From a checkpoint of a small rotation predictor.
Data: trained on photos of plants, animals and fungi (iNaturalist), 100.9 epochs.
Rows from block 2, named by matrix and row number. Rows with one number belong to one neuron. Each number is 128 + 24 x the weight over its row's rms, rounded and kept within 0 to 255. All counts start at 0. Numbers have three digits each. After the name is the row's rms in percent of the matrix's.
# fc1: MLP up (model.blocks.2.mlp.fc1.weight, 1024x256), inputs 208-255
# fc2: MLP down (model.blocks.2.mlp.fc2.weight, 256x1024, transposed), outputs 208-255
fc1.262 107:125111080103083127117141136137111156166134109134100153108086141113113092135113104168120096128156155117117101108122105168127094152073123058113125
fc2.262 105:194137109100176137131136152163062127054150144110153137122120135113134143129115149136116148149087115126141129165116111138119097101148116129143113
fc1.263 107:142125162132117102133078118129131084141118110137146146140092132125130102153137117149190102141149153088108107137127142134115136063141164152191150
fc2.263 096:124170109123099104129070131112098110144121118100118107138119128137110121105141096142159144137119139092142113156092175100100138129123168128129187
fc1.264 097:098155129148129100128168110113148182110149144113118131108144111136097137171172137111124114131100130126163112087124113112174154145157148092093098
fc2.264 093:111117118091118115118116171111150085099113150109096152108135146149116124142136142169154164160109143121118100147109117122102129177115140150098122
fc1.265 092:136106097109119119117152147150114140105105133147166112108108159097119105113142115159084176125123140152135122111108131131103131161144117093104146
fc2.265 097:115105118124152161116131164123152109092112164133119086090099136094114113130096114096116088128090111152156128121168134129123099130158139082126110
fc1.266 097:187087171131118111099153138109119137133130106107141153141121088129095102116121131129170129115102153123162084094107146090117158092100183117125168
fc2.266 095:121100114117167091122135145116056102119145109123111111154157140126124165121130089122113107152092151111125081093150158172134114135171114112123142
fc1.267 092:160156114109135161107169142156093094128150103154119137081128160101112097156137137118140124165136109125133126114137112136122109146143123110126137
fc2.267 094:084130122121121124132103105151143112113112116124143154176205137083137118104106161134112146123100151091142156126129135112141146141060123120103154
fc1.268 102:115123158121114155145150110128171114122152114144173129098156113122165119138096108108125142110125121135167150083132141114099181103112139134125126
fc2.268 100:098133096122124141126146110128163126103112142127100158080133130112177118140103133132100128117148103180128161089137139145126164131122152147164098
fc1.269 093:103135108116139111114148138117146114148134098114112139147102165160110147125094137119107145147094110089133087143138116147162135115114162122155114
fc2.269 101:128076145145154149151162080129100126140141148133128111123173116085119135101113104111183123122106162150158130135129116070152120078129122125120102
fc1.270 097:109120147140115130099168138100150169158157114098129159133153121149118122114155107130122172152150103121142121131120153134136113102167160161134153
fc2.270 097:156119121139122116116102135094118130127092116138168103133082120099161121135127128146089164112148113136125142193124116128151097141096116131133116
fc1.271 087:139121168143117172171143101174125107103130101159134090155158136139133119095102154139077077127121137159127101102136148107065127133165121148142158
fc2.271 097:141097130120162128128138130120125123126105108122166136146122128146134133141108147103172138146125133115178134134153118114099148141139139089101123
fc1.272 085:187133151096130117127125143150175171116139138140072143105122112106096093111123106088137124137138158212078138150098065168152143118102158121115111
fc2.272 089:181120113127123162110167140118124129124153136123125106149083125098161116121098140105110118123102151149090130117093131104121137163128100070117108
fc1.273 103:121136138104143137158107116129082137120138151102137109149105135134106147125151147100156144155160135139157130111143116077127151112118120128129127
fc2.273 105:115142118097074175130138131098134133143122161136146153157173134151182080148187105106142133170186141130136104138182156098104090091119147149126098
fc1.274 093:134094090110131099128160138146086168152125136154162111175094126107095117111111115144147105111139139154133174126125148114139105150117138119106145
fc2.274 098:106135170127178184106123157155146109126137162133133114124163162131110140139114088156154121097116096164125147113087121174082150147141138109114151
fc1.275 111:151156145136117138140141131122152150119129104168179094108120119156152116135153139093092155173078122156126092122096106130138140131168103151118120
fc2.275 111:126125121201117162059185116145091149109106131158180134091091122100117113099120121105112122122121116156152140156120132093142111122143145147137128
fc1.276 102:100175132091115133098121154129123104131157129174158112136179138112166123120139149141177106124101099123122111087080166127124116135125113157184112
fc2.276 095:142174134115175159136079079099141151130161124119137125107126156132103101127135103125130117135105164129148103114134165099135152141123113136106139
fc1.277 097:177091167135131178145170118143131162141133133139129139101153147136134103129156114145141120153128158147143127128132125130154152122110128133122119
fc2.277 102:167126125131151116160116111099111146113118108127139129197111154113142101144150119170151141101127132098172152123139114148140113124102127161118115
fc1.278 107:137117124144169143135149109133166122151118089138128140151166084127144119114130110153152161161138089156153115129115120133178086121176153133144116
fc2.278 107:180123141101131126131134192154123165130143141126106155139172131162155140158144151153121148107174111131132131117151083198124084144116158172111133
fc1.279 093:087144133121140108130125137127155151186119168150128170127157087131120133117106119142144119153130090137099147096151154123144094112148098180122124
fc2.279 089:175145185093101127084135110170162119115142059154138116136123153088135086157171109154113118116093117073120123118113129161134138111150120106131110
fc1.280 093:126124122153147093142141111132108175155129144071143118159118119126110139138115163131183151120081146098107135144109143138145117150088113127135110
fc2.280 097:096133146140161136140130147118174133096139100111100135132138122153196072143120131104086109113135125132138135122104122153151098126174164100122169
fc1.281 105:103155117155145123093124125150129148135162130146132131135123134103123066128130112126123095165148079116159125112095131166144152139135203127089097
fc2.281 104:115136111071135124092140103157126082149124138163125160136123126113160078112105124102144148127186114166112189156127146149153139121105111128144124
fc1.282 090:115150133115158117158157126131095116144122134116079136161115168136108130082129131152115115145134103162111141147169150139099123085175156157096130
fc2.282 092:106093110096118127177115172142179123109158085161138150105072138152133106163106119115099110120133152150148089132123119117120141143133147145132110
fc1.283 118:161121153149151157138127156160141139114152150134131118130100079130170152171130162132097131138111122131145119120087142093092115123099123123079170
fc2.283 111:110118155114105127129126139125176127134170121116129103100150128137139138115136106158136142136096093148095130161150107135079098095144101100112128
fc1.284 113:071163143139079140132121076090123134121109139089114142171130127113131111110105161114108120124174123133109094136074144141123109132102098117148112
fc2.284 105:147145127127152149136126145146135143143141157118135145167103168158097135136173109137119124148129118145188162158114151147134134147151125145083099
fc1.285 108:116114142098158140113120150114082113123145142153136137105159120177144133140139120130110128144084133111095119171097136096140134156134171173114117
fc2.285 101:092110121131133142144125101141114116138108156164149133135161135164138131161167158110107103142082132098160139115137107147116153137150105121158131
fc1.286 090:152160118103110116104170104155089127131137095125095084111098120104085095132148151143146127138147133121215146139137164126101148089097130158137159
fc2.286 089:135172127135100143167138109154136104118147103119131184123125151105118144103153090080137156155110123126068145158104172140142163111126177131158105
fc1.287 091:125120137144114136112155118101074114176099132154118136133107150102150118122123153105168128137129087127164129091129106173145108105117151136154091
fc2.287 093:124159075120136118157097140154139118147106112122128126179100137123120188140116122101124130115121130146131081120087095137119107084131141175132105
fc1.288 102:166095088115160155170122117157152119169102122059107159141095117126133142096130112151118175119123143142131155153135156154139136147155137149159185
fc2.288 103:116140147121132122148152103093091173106149116144108113111097133129181144133086146139182130085111113136129136139153146105160135110122167138138133
fc1.289 098:131142116133151105129147119143126116117069117127129130119118178173098155127137134125144117161116121126094079104128123157126162107161139148094111
fc2.289 102:120157147156081154130124115138141154113078134095113097095136128116067145129162120092130106150141126103096090121072135089085116120105155102154118
fc1.290 096:164120154140120187149110114129125139153137095139156130085110177104138145131125130109116169117105121143179141074148115124151103149117125110139117
fc2.290 092:104112126128125123089113075120128163137143188186076165119166110146146144106145111136111116167143105118127130117109120137151110145103104131126170
fc1.291 110:155130142119111120120129165142093086101113115144133118111125140087167120138113141137084123083122172141084106124151103158112115104143081116118145
fc2.291 104:157108157134128072182123093099123131115164121113099107135144119126135119108125120126151136148135127143144130185123122120106113097102165101091115
fc1.292 099:128133117138122127097117093127104126072114151114119148110072134161127114127119108133117157122120073145137138114161088124130149144121095121090134
fc2.292 093:097099125128131101090113097107130143124129107120175164155157082122117158129129125145138143136138170139126148117142127116133120165135118156160158
fc1.293 094:166176075180162097123146149139125148128105096101144134136160147130147079113109117087149143108122102128173140124088137131131124137155132096137093
fc2.293 094:155143132109116099153165140146142135131161111134135146124132137134079109115086163129124161127140186119147123134129128147132126105077122127113131
fc1.294 088:144143140108105135148151081158152153112160123125136094097134130099084157128102136190156064141150188150146131118149162162155080151153156152131152
fc2.294 102:134152135115136149146116131136111125128114100089103124137133175126111128172160192167112175138122103131178149122151120097172102105118177113125170
fc1.295 082:158115105133139086135150151141126122152127118135123176096118158089125144115145100123089118177106155178103140081140134143076120116098101131136152
fc2.295 091:071141146138154130111094100078180145147146149156117120138120097117165132116089095159131187132101167075124159145103138164135120175085117122119141
fc1.296 102:115149090113093136106144117105140111140081133135090133160117110141123144105118150158111126103151131154134145090112102108136154175145147138132155
fc2.296 101:140133114119123148129101155119125134135111108143138105149132157174096135119120104118150160076111115145118163091129138192127121098098120123140135
fc1.297 105:150117098111136118142121110142115089151099172146153170126120117100124121133163120139131130123166111152159121143133175147114149130156152168131107
fc2.297 095:106148112156164126068121167096136123102122138144123129051145095097143136148154136127144138138136100119099113159140103177126136098090110148142190
fc1.298 083:119114163091123139162084145146169140162196157096132166136086125131153147171150109120135153106095115115117113119129144149063113121055175142119148
fc2.298 088:138121118105111107081136141143144122110132123144104159109116111119168071113163115156148117118124076156096125100136159135111110123126112169071131
fc1.299 093:142146140127134100149109112154152132126166143102110108115108135157123093077096171086143183153146124114122164100108146067103114139110138155135140
fc2.299 095:131111147101132133103093154125159159139140075104128117115145136099110099072138126148150150121099082123106128168108133123110136152158109143079112
fc1.300 102:119149133138121084091101081179127148101102186118098128147095127135094132143111120140168108116149118104119121164107137089136116110122124117125142
fc2.300 098:140122126126144155134121157131123099148139145142115128088099079157145138121126107153133156130152104094164100164148151097122129124146115138111159
fc1.301 087:109136134191107121121128105148119117118145126152121124148140118101098122173151122128105125106071107132108139121103130155160175066127140100190107
fc2.301 095:093110113137150134158133111118142140165148151164158110113145116113127126122131155109122155134134079174168120092112151178106141147115098148164168
fc1.302 108:136108156148149137121094086136095141122138126093124088093093136089132175161175142122154128154149160100125124125122131082148088132093117121139146
fc2.302 111:147126135101143139129137098080127125136111101170128162146125155103108147115101125123131151132127117109123133134166133149135136095125164089108099
fc1.303 109:165129106100177092154109166109130113191131134162112162126161125118166132113149143182124136115164090158099145141123128131112118165115109117149122
fc2.303 102:139144140105175141112120138140099145111150122127143132110132135119151111143124142141146070122123131164135105129150128148111150103094134175171134
fc1.304 094:115131131179183157098162107135153104101121168122091133077090112142119112116152122115154104166142134163110121130143135149115146118144149144137127
fc2.304 094:133162167101100169093165122112121134098187109154132112117123157087170151148110148097114146154157102132129147141105099166111141141141083139155143
fc1.305 102:118198121136171104132141139197106088154117125164103166124117145123148167175122158137135121118145129132100162101107127156133110130085163120137129
fc2.305 098:145113114147088091143152150092145150124118121124111189119099091138163120110159117168097152109158045137112112136115132144100055117170109149131172
fc1.306 103:072114136091127106105107130121093141176145157140109157147121117113132114170130137140130116151138123137143089113145173122087171126132139119127148
fc2.306 103:131141091116136127112130132137147097113121101172128132137099170123096123072161123109121140101140168109134145087149140137123125114084135114130084
fc1.307 097:110160143123143128139108126123116090171118114140139122141114144090111098106185070158108145092159171097127130142118132101139135131129102130119115
fc2.307 093:154151111137143148152125096140077152153125097109108140152134139117117111141133149154106065102127118152102109119159158103115102089109156145161112
fc1.308 096:133107117118133105144159125182110087171178161095126110109122061116127128124155090113150114135154140146130101123138080125160108128063124133145150
fc2.308 099:080097147134080097137141127128110137072089159145132085132184123158078145148105139140142073140159116113113110119108137141143081103129142133137154
fc1.309 116:148172109129157113099191175143121143133140125129134112109116089135110135077175150138127132156084115159106146157121147155128138185159098100121126
fc2.309 111:149169080105178122123134135121111139152108172153087101141099153129124135143084170140112133079145153120150138108140113107134129147112087127136128
fc1.310 089:083143104108166112119170147167141097122133099120156139101106105143120128103091115156139077117149140172098122117145105087137098124122100102100078
fc2.310 092:116173128117138135110107100145143144112130153105112124117145144129130131150141115109123082111120131100102101137104149058168096191119091152094130
fc1.311 104:120128157099106102166118124146091125142138124143134133165127170125108185186124131073140132140139122155137159140123181133083134144109135121119105
fc2.311 094:112108154135090152125123120151129119089180080107135128135088128114094142089104175110105140129134153119155134110103141154093080140118120046142144
fc1.312 099:140151124119135143126090124123112112113153083172119085124084081127137080172161155163106128085094118135125140103089109109120136133141136110141159
fc2.312 091:083140157122088162121107147136148141118123130115126153123175135137108145101124131127126110117141143130143165095121111096118133139190118114140170
fc1.313 107:165118121104122138130136159069119137150130129165161132116146132142107122173157156147139066098104151115137134097132144143164110110113159143124105
fc2.313 107:149122151121115148096148128075121115111132081178148095125162128121098097103126105136120119120104089062186159149133141115146136116131129121153118
fc1.314 099:132095170135136141131126131117130119147115163183139140161137115153105141106128103126136162150144151138122127164131147164122168102137137138072118
fc2.314 092:122200114099155129131082110111151115080140157124105099131156125144107082151129174100171146155101124084138137149137128102164130158154165110084132
fc1.315 104:123136101146109144110169175147122132139106103162129142121133153126097117094117072110147149130125158112129185125126148128105081130144170119134163
fc2.315 109:155143165127170144150095119126093127097091077120164153147138100098133164096145124139113130136140100124156092130153183179110118132156165085129111
fc1.316 094:069099087157082121161085149144148094135143160138159120132093169147140107081155136121101123112136128128115083159143098157090136123149131073177102
fc2.316 099:126143093133083145107123124121102122135089131115137127140149178149147101139141127170116131093119123150143169162119085160108089131145148140112129
fc1.317 108:111105180133110143161123163162148121127143084142135119106078123124114143117167102135096130123155144129140132117139114113106106117099153146092162
fc2.317 099:146155120116131108141161112127114108140116135106133168104141095126140104163098127109163119182163150107183053148139082116104097176161136096155091
fc1.318 095:115134120097144160089168132135138154105124156138148124098120161150137117105127105155136179113126135121122079125160150072109141144108119129057142
fc2.318 101:163121114093108082122131123094129103106110150090133121131113139162086158082117128106137111122125133083139126088128134083095161157145154087090143
fc1.319 087:115161136096128093131108135130128107146131162113141149142044146105118176115114129137110139151120111142142157133137141146135164118126129120139147
fc2.319 095:153145108119097070139138126107109122124150131133076099114175133138125136130115104133191117133167165118079103118137146134142150091112156124106150
fc1.320 114:120145123143117181107126121142136133132158133138168159099142133102138103116102132147129143153124127113103126102124120118141147155062085094116132
fc2.320 101:144115113131135117133107140154138114111054143157131149090142131143110124113099122094128183137132106123122134108146160140165126108120133100126131