python train.py --model="rotation predictor" --image_size=24 --crop_scale_min=1 --arch="vit" --norm="layernorm" --activation="gelu" --fused_qkv=false --inner_norm=false --positions="learned" --init="kaiming_normal" --lr=0.0026 --beta1=0.95 --grad_clip=5.0 --final_lr_fraction=0.01 --adamw_weight_decay_other_params=0.01
Rows from block 4 of a small rotation predictor, named by matrix and row number. Rows with one number belong to one neuron. Each number is 128 + 32 x the weight over its row's rms, rounded and kept within 0 to 255. All counts start at 0. Numbers have three digits each.
After each neuron's rows are labels from the 100 images, of 14848, where the neuron reaches its highest value: "patch colour" is the nearest of a few named colours to the mean colour under the peak. Only what is clearly more common there than usual is listed. The data: photos of plants, animals and fungi (iNaturalist). In brackets: how many of the 100.
# fc1: MLP up (model.blocks.4.mlp.fc1.weight, 1024x256), inputs 0-85
# fc2: MLP down (model.blocks.4.mlp.fc2.weight, 256x1024, transposed), outputs 0-85

fc1.60:158138114113099119082106105130139112109142170139175112137173118073148171122130114131151115095129150182098169119184117139136094208080155145188135137166161155101178154117179115064146163124117143174178160094129044119128175114111074223173178142188108152139145151
fc2.60:118101039123099124111164120111120141137098158155114114109086134093067093088063132176100126152110108098123115107140113070084149126158137085125109136114117111117126122135123114078119042121206139149107154080191091084168132150132105122152093104164168141198196122
patch colour: white (47)

fc1.630:170117137176086161089128092115151162118113122132194109119128142083116128155129024083161109148170113126141134121124109130109099154140149100171122172149148144069154184136097118156112203138185108072195116119108086134064127088130126103103153158164129170104097138
fc2.630:106148171126092113147154104166115069126127166131140083088109101119120104133165145149124120138126082160180104123141087069157170110109178110134118238133131184064145097159139098150177059147169148148157159131088153098099107135097096101161105125105141125218126110
patch colour: grey (85)

fc1.561:097131114119126118131094157124147126113125096117085149150104186217083200076149118113126151101148125163155141098134137117193136148146131105072103063147202145171065136168088142056084107069110147118177079161185108121129102130140140171142088136145131171213095063
fc2.561:128180169104110148151099185121169110108125133126139158119138112067101185160095134130132145126124106132154177104158127070128138123149094158122176157111111156042137075108176095169111108114123121136113113109141131169129139062079103163144066139154173076107110150
patch colour: cyan (25); white (25)

fc1.122:095098131150159102123108083141129150051138183177115173111130158164133134098158108119142101144173126197095101135148144188127148132082058123128128088094164186180137142081079101162121109138181124145121131094134101131150198112114150133113136127113174112157126090
fc2.122:160074138088112134169176137104114144139188137140139092121138119205147101104158113129151122147159150140114195165210155086151154124127134156152151168105113071116099140160144155095115138122119176078086142132122118156159122071101075180115117142080124141156154131
patch colour: cyan (35)

fc1.119:108137120110128137173092106100156089128136112090127105084108137106147157128149106119143132138105077117145179056102125123079127121119066157121154139185095094143171129118097102105164131205190092155115150127064120143078096137123167128119136075142116141157143138
fc2.119:101106113202102131149144139179092153129102129123144132104167112131087085110090119117174129136114073107107143194123129111131162159127220147063145165105144131095170136099124162136132139111101091115087142143112062098136127084181134171174125141103076168115116105
patch colour: white (44)

fc1.376:142127165103121156152128125140117115104057069150129165134127116121173121147217110127068184157110133097162121119094123128166173098137150120178130108161125130095162104110185072153103071109105101113161145160138157135090126157208151081153107149163088122056147086
fc2.376:074178141126094118090129152146104173089115153133072090069145177074053105111159098165136108124117124136119135127167161110168138122088096129163119120112093134115155172126146105110080078127094141055116186135109154151185098150092122091133072223126130116168148120
patch colour: brown (63); black (25)

fc1.567:152065097084113113088094132120122097155116116069113109142111081081128110155095108079154107084164154135097125156105072120124113191097142095141148119098096142116136131111090138095150161121141095154124143168102106145126141093126125109090137096162169108094103149
fc2.567:134129142043153161121120140187106127153178144185143084116178175073106111099100171103162091195181156134106132152092172096101157129128153110157122135168108127114053095130110110137057129137141112104170136152126103157157096082110145108135076120107117096101087133
patch colour: black (69)

fc1.201:170114185121179149174149164161083104102151148135099071093138169086143126085165146123060160092119167122062116057123125118091116113130123098092125140134113201121178099141140158150115109152086172127082101145110114114108082114158110159112137127140151168111140174
fc2.201:101153132178148094110125171136122102116177156131127145102110170106170103106186082156076119094089148068128161149138154115049137126152159080113121139092076147156144211166163163125180143093065044136142091101158161157133146141128119190129144100148143101125113168
patch colour: grey (73)

fc1.677:119082096077121076221109070099161142170137129153095146156119160170109131082171111156168130231168138130145138130182161127140054076090126138131100141108126109145137122096044198118141078138136142117151129143091111141130142126108155108120147114095168082121107120
fc2.677:142119081141099212187130150114166081199133216101090117119144139127128130162147104179146153121089146120136135065127115086110127079138105099117101078112145134132165108061098114124131147113154121135105130154131127113150140073142116104124124165174209125201112130
patch colour: black (75)

fc1.551:156124115126157134132155155164083087103096116073194119141194174141150186083190103093140135089113118141081131192096140146110121147055092144096082102093125136129080177131111106121170103180130149099145099157097140139096188137153117164104151150150129106090187120
fc2.551:101168167145117111126088157133135136138133153143091124138137116076104162108118078116148131141144154132096157113141076146170137112136127191096129172172155098133162120121124119130128103089171122157153133124137104118159113102138112173186076070156129176113144087
patch colour: white (51)

fc1.419:111088141131082045140107142141161068090116075137135068122152094106138162101156139117152124133107153150157124178121167136097140103085129128133117054145131138146143134126175177116069166175149146091106112071113117148147130041214110109131167123148142130138162155
fc2.419:145064152165104149056137119091165151146127112200079077096098179182129163119118095124123079138174006124131172185151168167131124165128111071121119142139153170072113131180127140129143167116097133094159091179115151059107152159071118097072116124069125101134182147
patch colour: white (54)

fc1.518:143149082136057095113130124143138095118082083123141139131135131118141104171140179085163143190150127109149124123166173103148129091145128143149088124145109120154104077096079169117149193093074097166149151115109104122156124110146159106144163146150203156149163104
fc2.518:142112103146047113153082065146124180145159089130157175133085116080128097163099127097135106167140129100125136138157135169120139142124174097121066137075166123137163150070124110151081080053146181108125195138132109124092144154145115164168133166146170101116052115
patch colour: cyan (51)

fc1.207:175132123165128084151098114111103165153098125127099158091178160079127182124104073197173162126093133113119120170167095118091072110119146151130133160170112094142174126115114146202102143116145132112121070176066145140144074129133113139151087144125174061150147092
fc2.207:073152069089096153131126136083148141119202126186125056123146163138106191096114089187089141145130135134128170139142100105137104153177113121114187134169161109120112093113183081111110146191093113120127110138124094138140128097118113105118109122114187145150136166
patch colour: white (35)

fc1.470:116137108166150150145145180135078139106121143106105135184092116135119119117105155118157106100116147089088154158190134111155110155119158148194115128123168134105149121087111164102123073157071086123144115106149140113090160083092148126150044125092122183155140173
fc2.470:160165223171120188117133166146142143172131128098126105133115103093145078145088097134126124163063147125099126089179176087173156146079105154138110114068169141147116194127169201160077107163127079180146139117146139125108153134089092114149111099145119074113135144
patch colour: grey (76)

fc1.520:142104148121148078143079110080163149103106129116117119112160142071085100147114098089165140105129151124132165094107124063098123166179177123117067159140135114132171108152133150091109112192158158174129101087155160104149102044191095212086166133111152127199162118
fc2.520:091147131101109136108125113161115133093108243138133110130138111131121136165060112128099127115164151157119167084140109137111105238130135138154112125095144119171187167114186152150111088153158089172128110160125070101132141159158156135164114157132141092131180076
patch colour: white (45)

fc1.662:119111196069102091141151159096114069119149135146140199087153139077146082116196174090110156152159100099082123148175117150138087115154110137162154167112146060113134106143167101159114136162124128125088093087173165140180149096185094099156174171134126145156091164
fc2.662:125084161159133036117095127076142138129125128163224168130086126119181142142194110140083113119118138124134109158136197078120080108135180136126058086111192133195128135101164127074108149100123084149136100081093126151157164127125085137120100172110144153161156129
patch colour: black (52)

fc1.158:114038144137169090100193103147118136086138067126149141087084164163079140096230160164129192141143165103161124123126147107134139077145123115084124135121144131117094160130148102119113192136155219129080131119146145166150139141186143128109114113020134094070134166
fc2.158:135155144034170125137141159087087129129128107156094154150088080043154146143133126183115113141179111164128118106154152182102171151152146136077098141155150101078127101095153118071100062113067100149155177172101119122081148166137194154108146142143168083135143164
patch colour: green (31)

fc1.531:078099084083113098092123157098102106143120097161160109125106100113166088126098107186158161117079083157158176118098144179169101136177149158105074109141139046111103159106149109108142104183189137102144131040084147117132111097076081175075181099083149145099094106
fc2.531:118107129132121124118136137105133135159094121173098108102196087123105103126105093083151163107160156169110142070127107117068149183153184169158180188146141137143158174165068115094093088157200122091134076096091113086131178130101118091121146114172056131170157151
patch colour: white (28)

fc1.302:156097146124152118127127169100137112130091141123132118151139102153170069032152140105152097142128165146163108148077079085144140087119155163161060123167120153101136138110084104063132171092104107143123155105165102099145108176134172129119113117140130137128137180
fc2.302:126102047101112205122121140110134097172074183094105119127129096126179127147199147054121084103076084154088072126105132178161149106132114117140087145164131114141161124087108101146117146126106145153110104106100125169069087115119117090158112145105116096113128116
patch colour: black (29)

fc1.379:153128138099146130067139136093122158161130113135134153135126129109161094193176128096170156162124088115073206131144137127099143130157135143085132094166185093147123130141103148098089108118179126129152138121123094181146139104101158086137124163167145141069117116
fc2.379:086142117150184125104148109125106205122162163158164079099129141072130146134098134108180123168096187133158113094145163149078072132111175142125140168115125093136105121153140102104079121076152196133171127096132163131154118134125170134138201143135114122157145208
patch colour: brown (60)

fc1.345:103138119107132162102118099106189123081144075112061138156189100156135135186166077191106118112090146119151173168087079203096159192140136181097126134126146139154164101159100149110038155125144121093100153140161138110135126163098142118142153084113095184113077100
fc2.345:087194118209130150142098093125107178132137141113151149154140113077125128132105048134203187089089194146137105096146109068113125133050129186198124101124169144133107148087183140121070134113142136155110091152157118125069174211104105126103141134138089151132074114
patch colour: brown (52)

fc1.99:107165107108060130118085150142147135152159135110172120119124123120131186161100110134114169081143155143068105123168123120102077125152138189084127162124098118114063186123120154136142129084125142083099083119146123081135139128101109124113115102147133143112084129
fc2.99:136124075156120193201130140153138179091112126113128177073162119144114164062110102129162060135146155172168145113152102112138074121119195163154072044168083115144094146118129117120129164117183128154129084135125136168115111160152114126106137117170182201151154091
patch colour: white (36)

fc1.371:187053085094161155119093143089088144108159115075147143096143077072157086155101130154170095142125140172125142101176160140066171110079173132151142112160171126127105125138107162116162169168117154088098150135086101114112137094150100091103175081207081159135127147
fc2.371:139149112098126092146108085113109148165118127118149187183127155119044143123138159102122175062207088127087060103202137128123181118101133087100091127122113132163141187074167142167066117103156138178158129146161110134109118127133099084143099223074144136079162096
patch colour: yellow (30)

fc1.484:128067068108093125102143110126164150105099112093125169126143097132168132145113152128126156082073077152172142149119132088104154147111140125124049132141179144162166142119171128087093128120200137175117080084148107160101153121073111189158102106194095088148065152
fc2.484:074177181164153120127149081129055101111085143154089105146080143096145183110113144170129099140113149184186170107167108119107152229141120164140113123100091125131136114101142107100101138117094147104081116193145101105102112147167120113043158100138126103111105083
patch colour: cyan (30)

fc1.21:149092133045131112125152170113101130125143166112158125115104098116120127139150146180182117111141171110138117100111149132115151165128133206148108147108115171112113148093136097117198183165109129105129163116160165102090152121115126080111126099128127059147121152
fc2.21:126119116163187106126089094108161151103128122163166131115069105165163186146137072159130124148180126161116101141096104159139146125155138098149150151136110132103092152101098149140178186142144072146096172089124068196104132027164103132082149170121055124128163098
patch colour: grey (77)

fc1.697:116115138184161141089125117113154102147100133151108112133149135112155216141194130135106135111115163137110134129099110109142146095195095094135098078105104109101132174090191092132143114139058152146151117139122073151142108098047157135104174105138141104137135058
fc2.697:114050126086150138098152061108111095151153112151119163135166123113129096124214089090127185148108116098120135177131163142122153175158123015133131134109173166114176157149102185134091148155129144124158081122126077138156097169153081066121107113169126184123138098
patch colour: pink (34)

fc1.309:178141081110151170113142101113148118183129136108141129159127131082112129123130148128131139051149134120118140102091165123092150089117122125186031095103139092145150070097056119148123128068164123175108104120106091124089111102145127094065138173104126141161128119
fc2.309:174095108065123121107184108156186171113160130147160138099126205138150221115057152135113121123140154128138110116092083147137156131123085196105180095175149085059156136162158204131184162145152159104163098139148147132107121199144123146146137079147107118083162110
patch colour: black (44)

fc1.445:145116165132121157139111144116099133122102121105180174076127176128135160070164092148134117185121136104109100177139114163142166132080127188157120107130200130075156084142131109126128128108170146112119119104132070225100134107076119178166110124112130111112116139
fc2.445:124130164130110187150123150072141122112128138169114125193124139116136140068122069104131142116162078072140115147115150162165148188108128061096134131102148069144181120145085118094105124173134111053075150174122153136151135159164100170153191138136173091116160049
patch colour: white (54)

fc1.139:075117117109066135111108156138163139120110177131145064066164168189173127108185169074152152120137113123113151159153130184146119076146153150105113115168182142159131104214103101140103123079135097151123111124120111145066141098135095138084098127108147134114081100
fc2.139:073152140129142138144081131122170151087172066063108163102166139117145099176165158119142140099150161084127138112090148168125115165173194221157128156097098107091183152113153160128149165146141080112128078093143129168175100064099131137165124106088082101122101141
patch colour: brown (55); black (28)

fc1.301:176129112170083153127095095134170085126158090131118159140124135099142107101189168177081100167069131091139187121136157091134136159163137171100094132055161101151137148041132137087112136117103155135123134142128116118149150183119080123120184171153184127121135116
fc2.301:135098158137143150171141084072138165105127186124115080097204095164183136125103110191110118162122121109152133103121072124108092136099136141116142112143116104162124050138085097149191147129091135076142116101179208168196119104162063094126124136048082155115101107
patch colour: pink (32)

fc1.333:139112137124106158108179098090118200010104138166121084143099160139159113166114119152142095122116197087094088118099138098116167115121167110096153104148128124113154145152156174098173153144122106123132106086131096180156137134178160112134164110072084085160067126
fc2.333:120116100137135186149123124091139077180180112094065133188167096122136144164086057128176042166099132183142159165115157115084119122094186142137183108156154106138158158143128124090125120148204129085165122053102142111178075127052133136117146156123163181198087082
patch colour: yellow (33)

fc1.766:088167146196094097111138107076195137124180172141115162127118087183114150144216167149133165154114133109121148154120137105088098084094101165151091124184131146066157145161130129133097114108154176147090184096106103069136124166131086160052158135113113098130150137
fc2.766:080125083090096131180087154127121096110150096094105136072160137166124128155154183153167107089145151126126143177071136097178092130084148104149129119188067122058101133119120142066137125147089135050155079109127154088105102111118102089107072091095081051133123138
patch colour: pink (29)

fc1.40:128123120166137153149092159181173117104111155171114089083153147121164131119180175131063140104162117188107127150105145133139106136124174140076114118155157116084137136108081114096118092226141100149050120138121129112098127121115080152068156158149121168136176117
fc2.40:119096141137168100136111089113128101169149118103096089160079176160116082141146145111147100082097184176098159113160105137114165148180101176147093114097131090160066111134117124167156129120086134149096059090146105131162148125131139060131159113138144152056178100
patch colour: white (45); pink (35)

fc1.319:138082116067050081134098119079205155155157117152094102136179095125129136086164052090126126175157102108101141132151077115146103140127147103128182151140119146152150150165074136089122170174146119149108111124089165152117162131092096186141134142135089139144059113
fc2.319:144166085169113124092105166132107162072103142128127091120092110142171111083111095178152085184119167127107123132088099157063152117065133159144134139145100172103115146080125142156207133143129143046136142082076077162106125119110085143139111122159137100129062089
patch colour: white (26)

fc1.664:063149118056110072108137173158161127115145102145123127084141106058072166163161162116073121104136117188102140123087122168136089122141136128181139120110116149125190132126086113119088179209134091185107064089160197134126134154105112137107161146104096132144134133
fc2.664:137149154090095148117120141126143197073097180145126107134069136165072123132169086161159088127131172145144168116156133093114066105100114104149146194186159145107173144103177120123079118122121179165144151167129131098178180103188134162126172067130114179136147050
patch colour: white (31)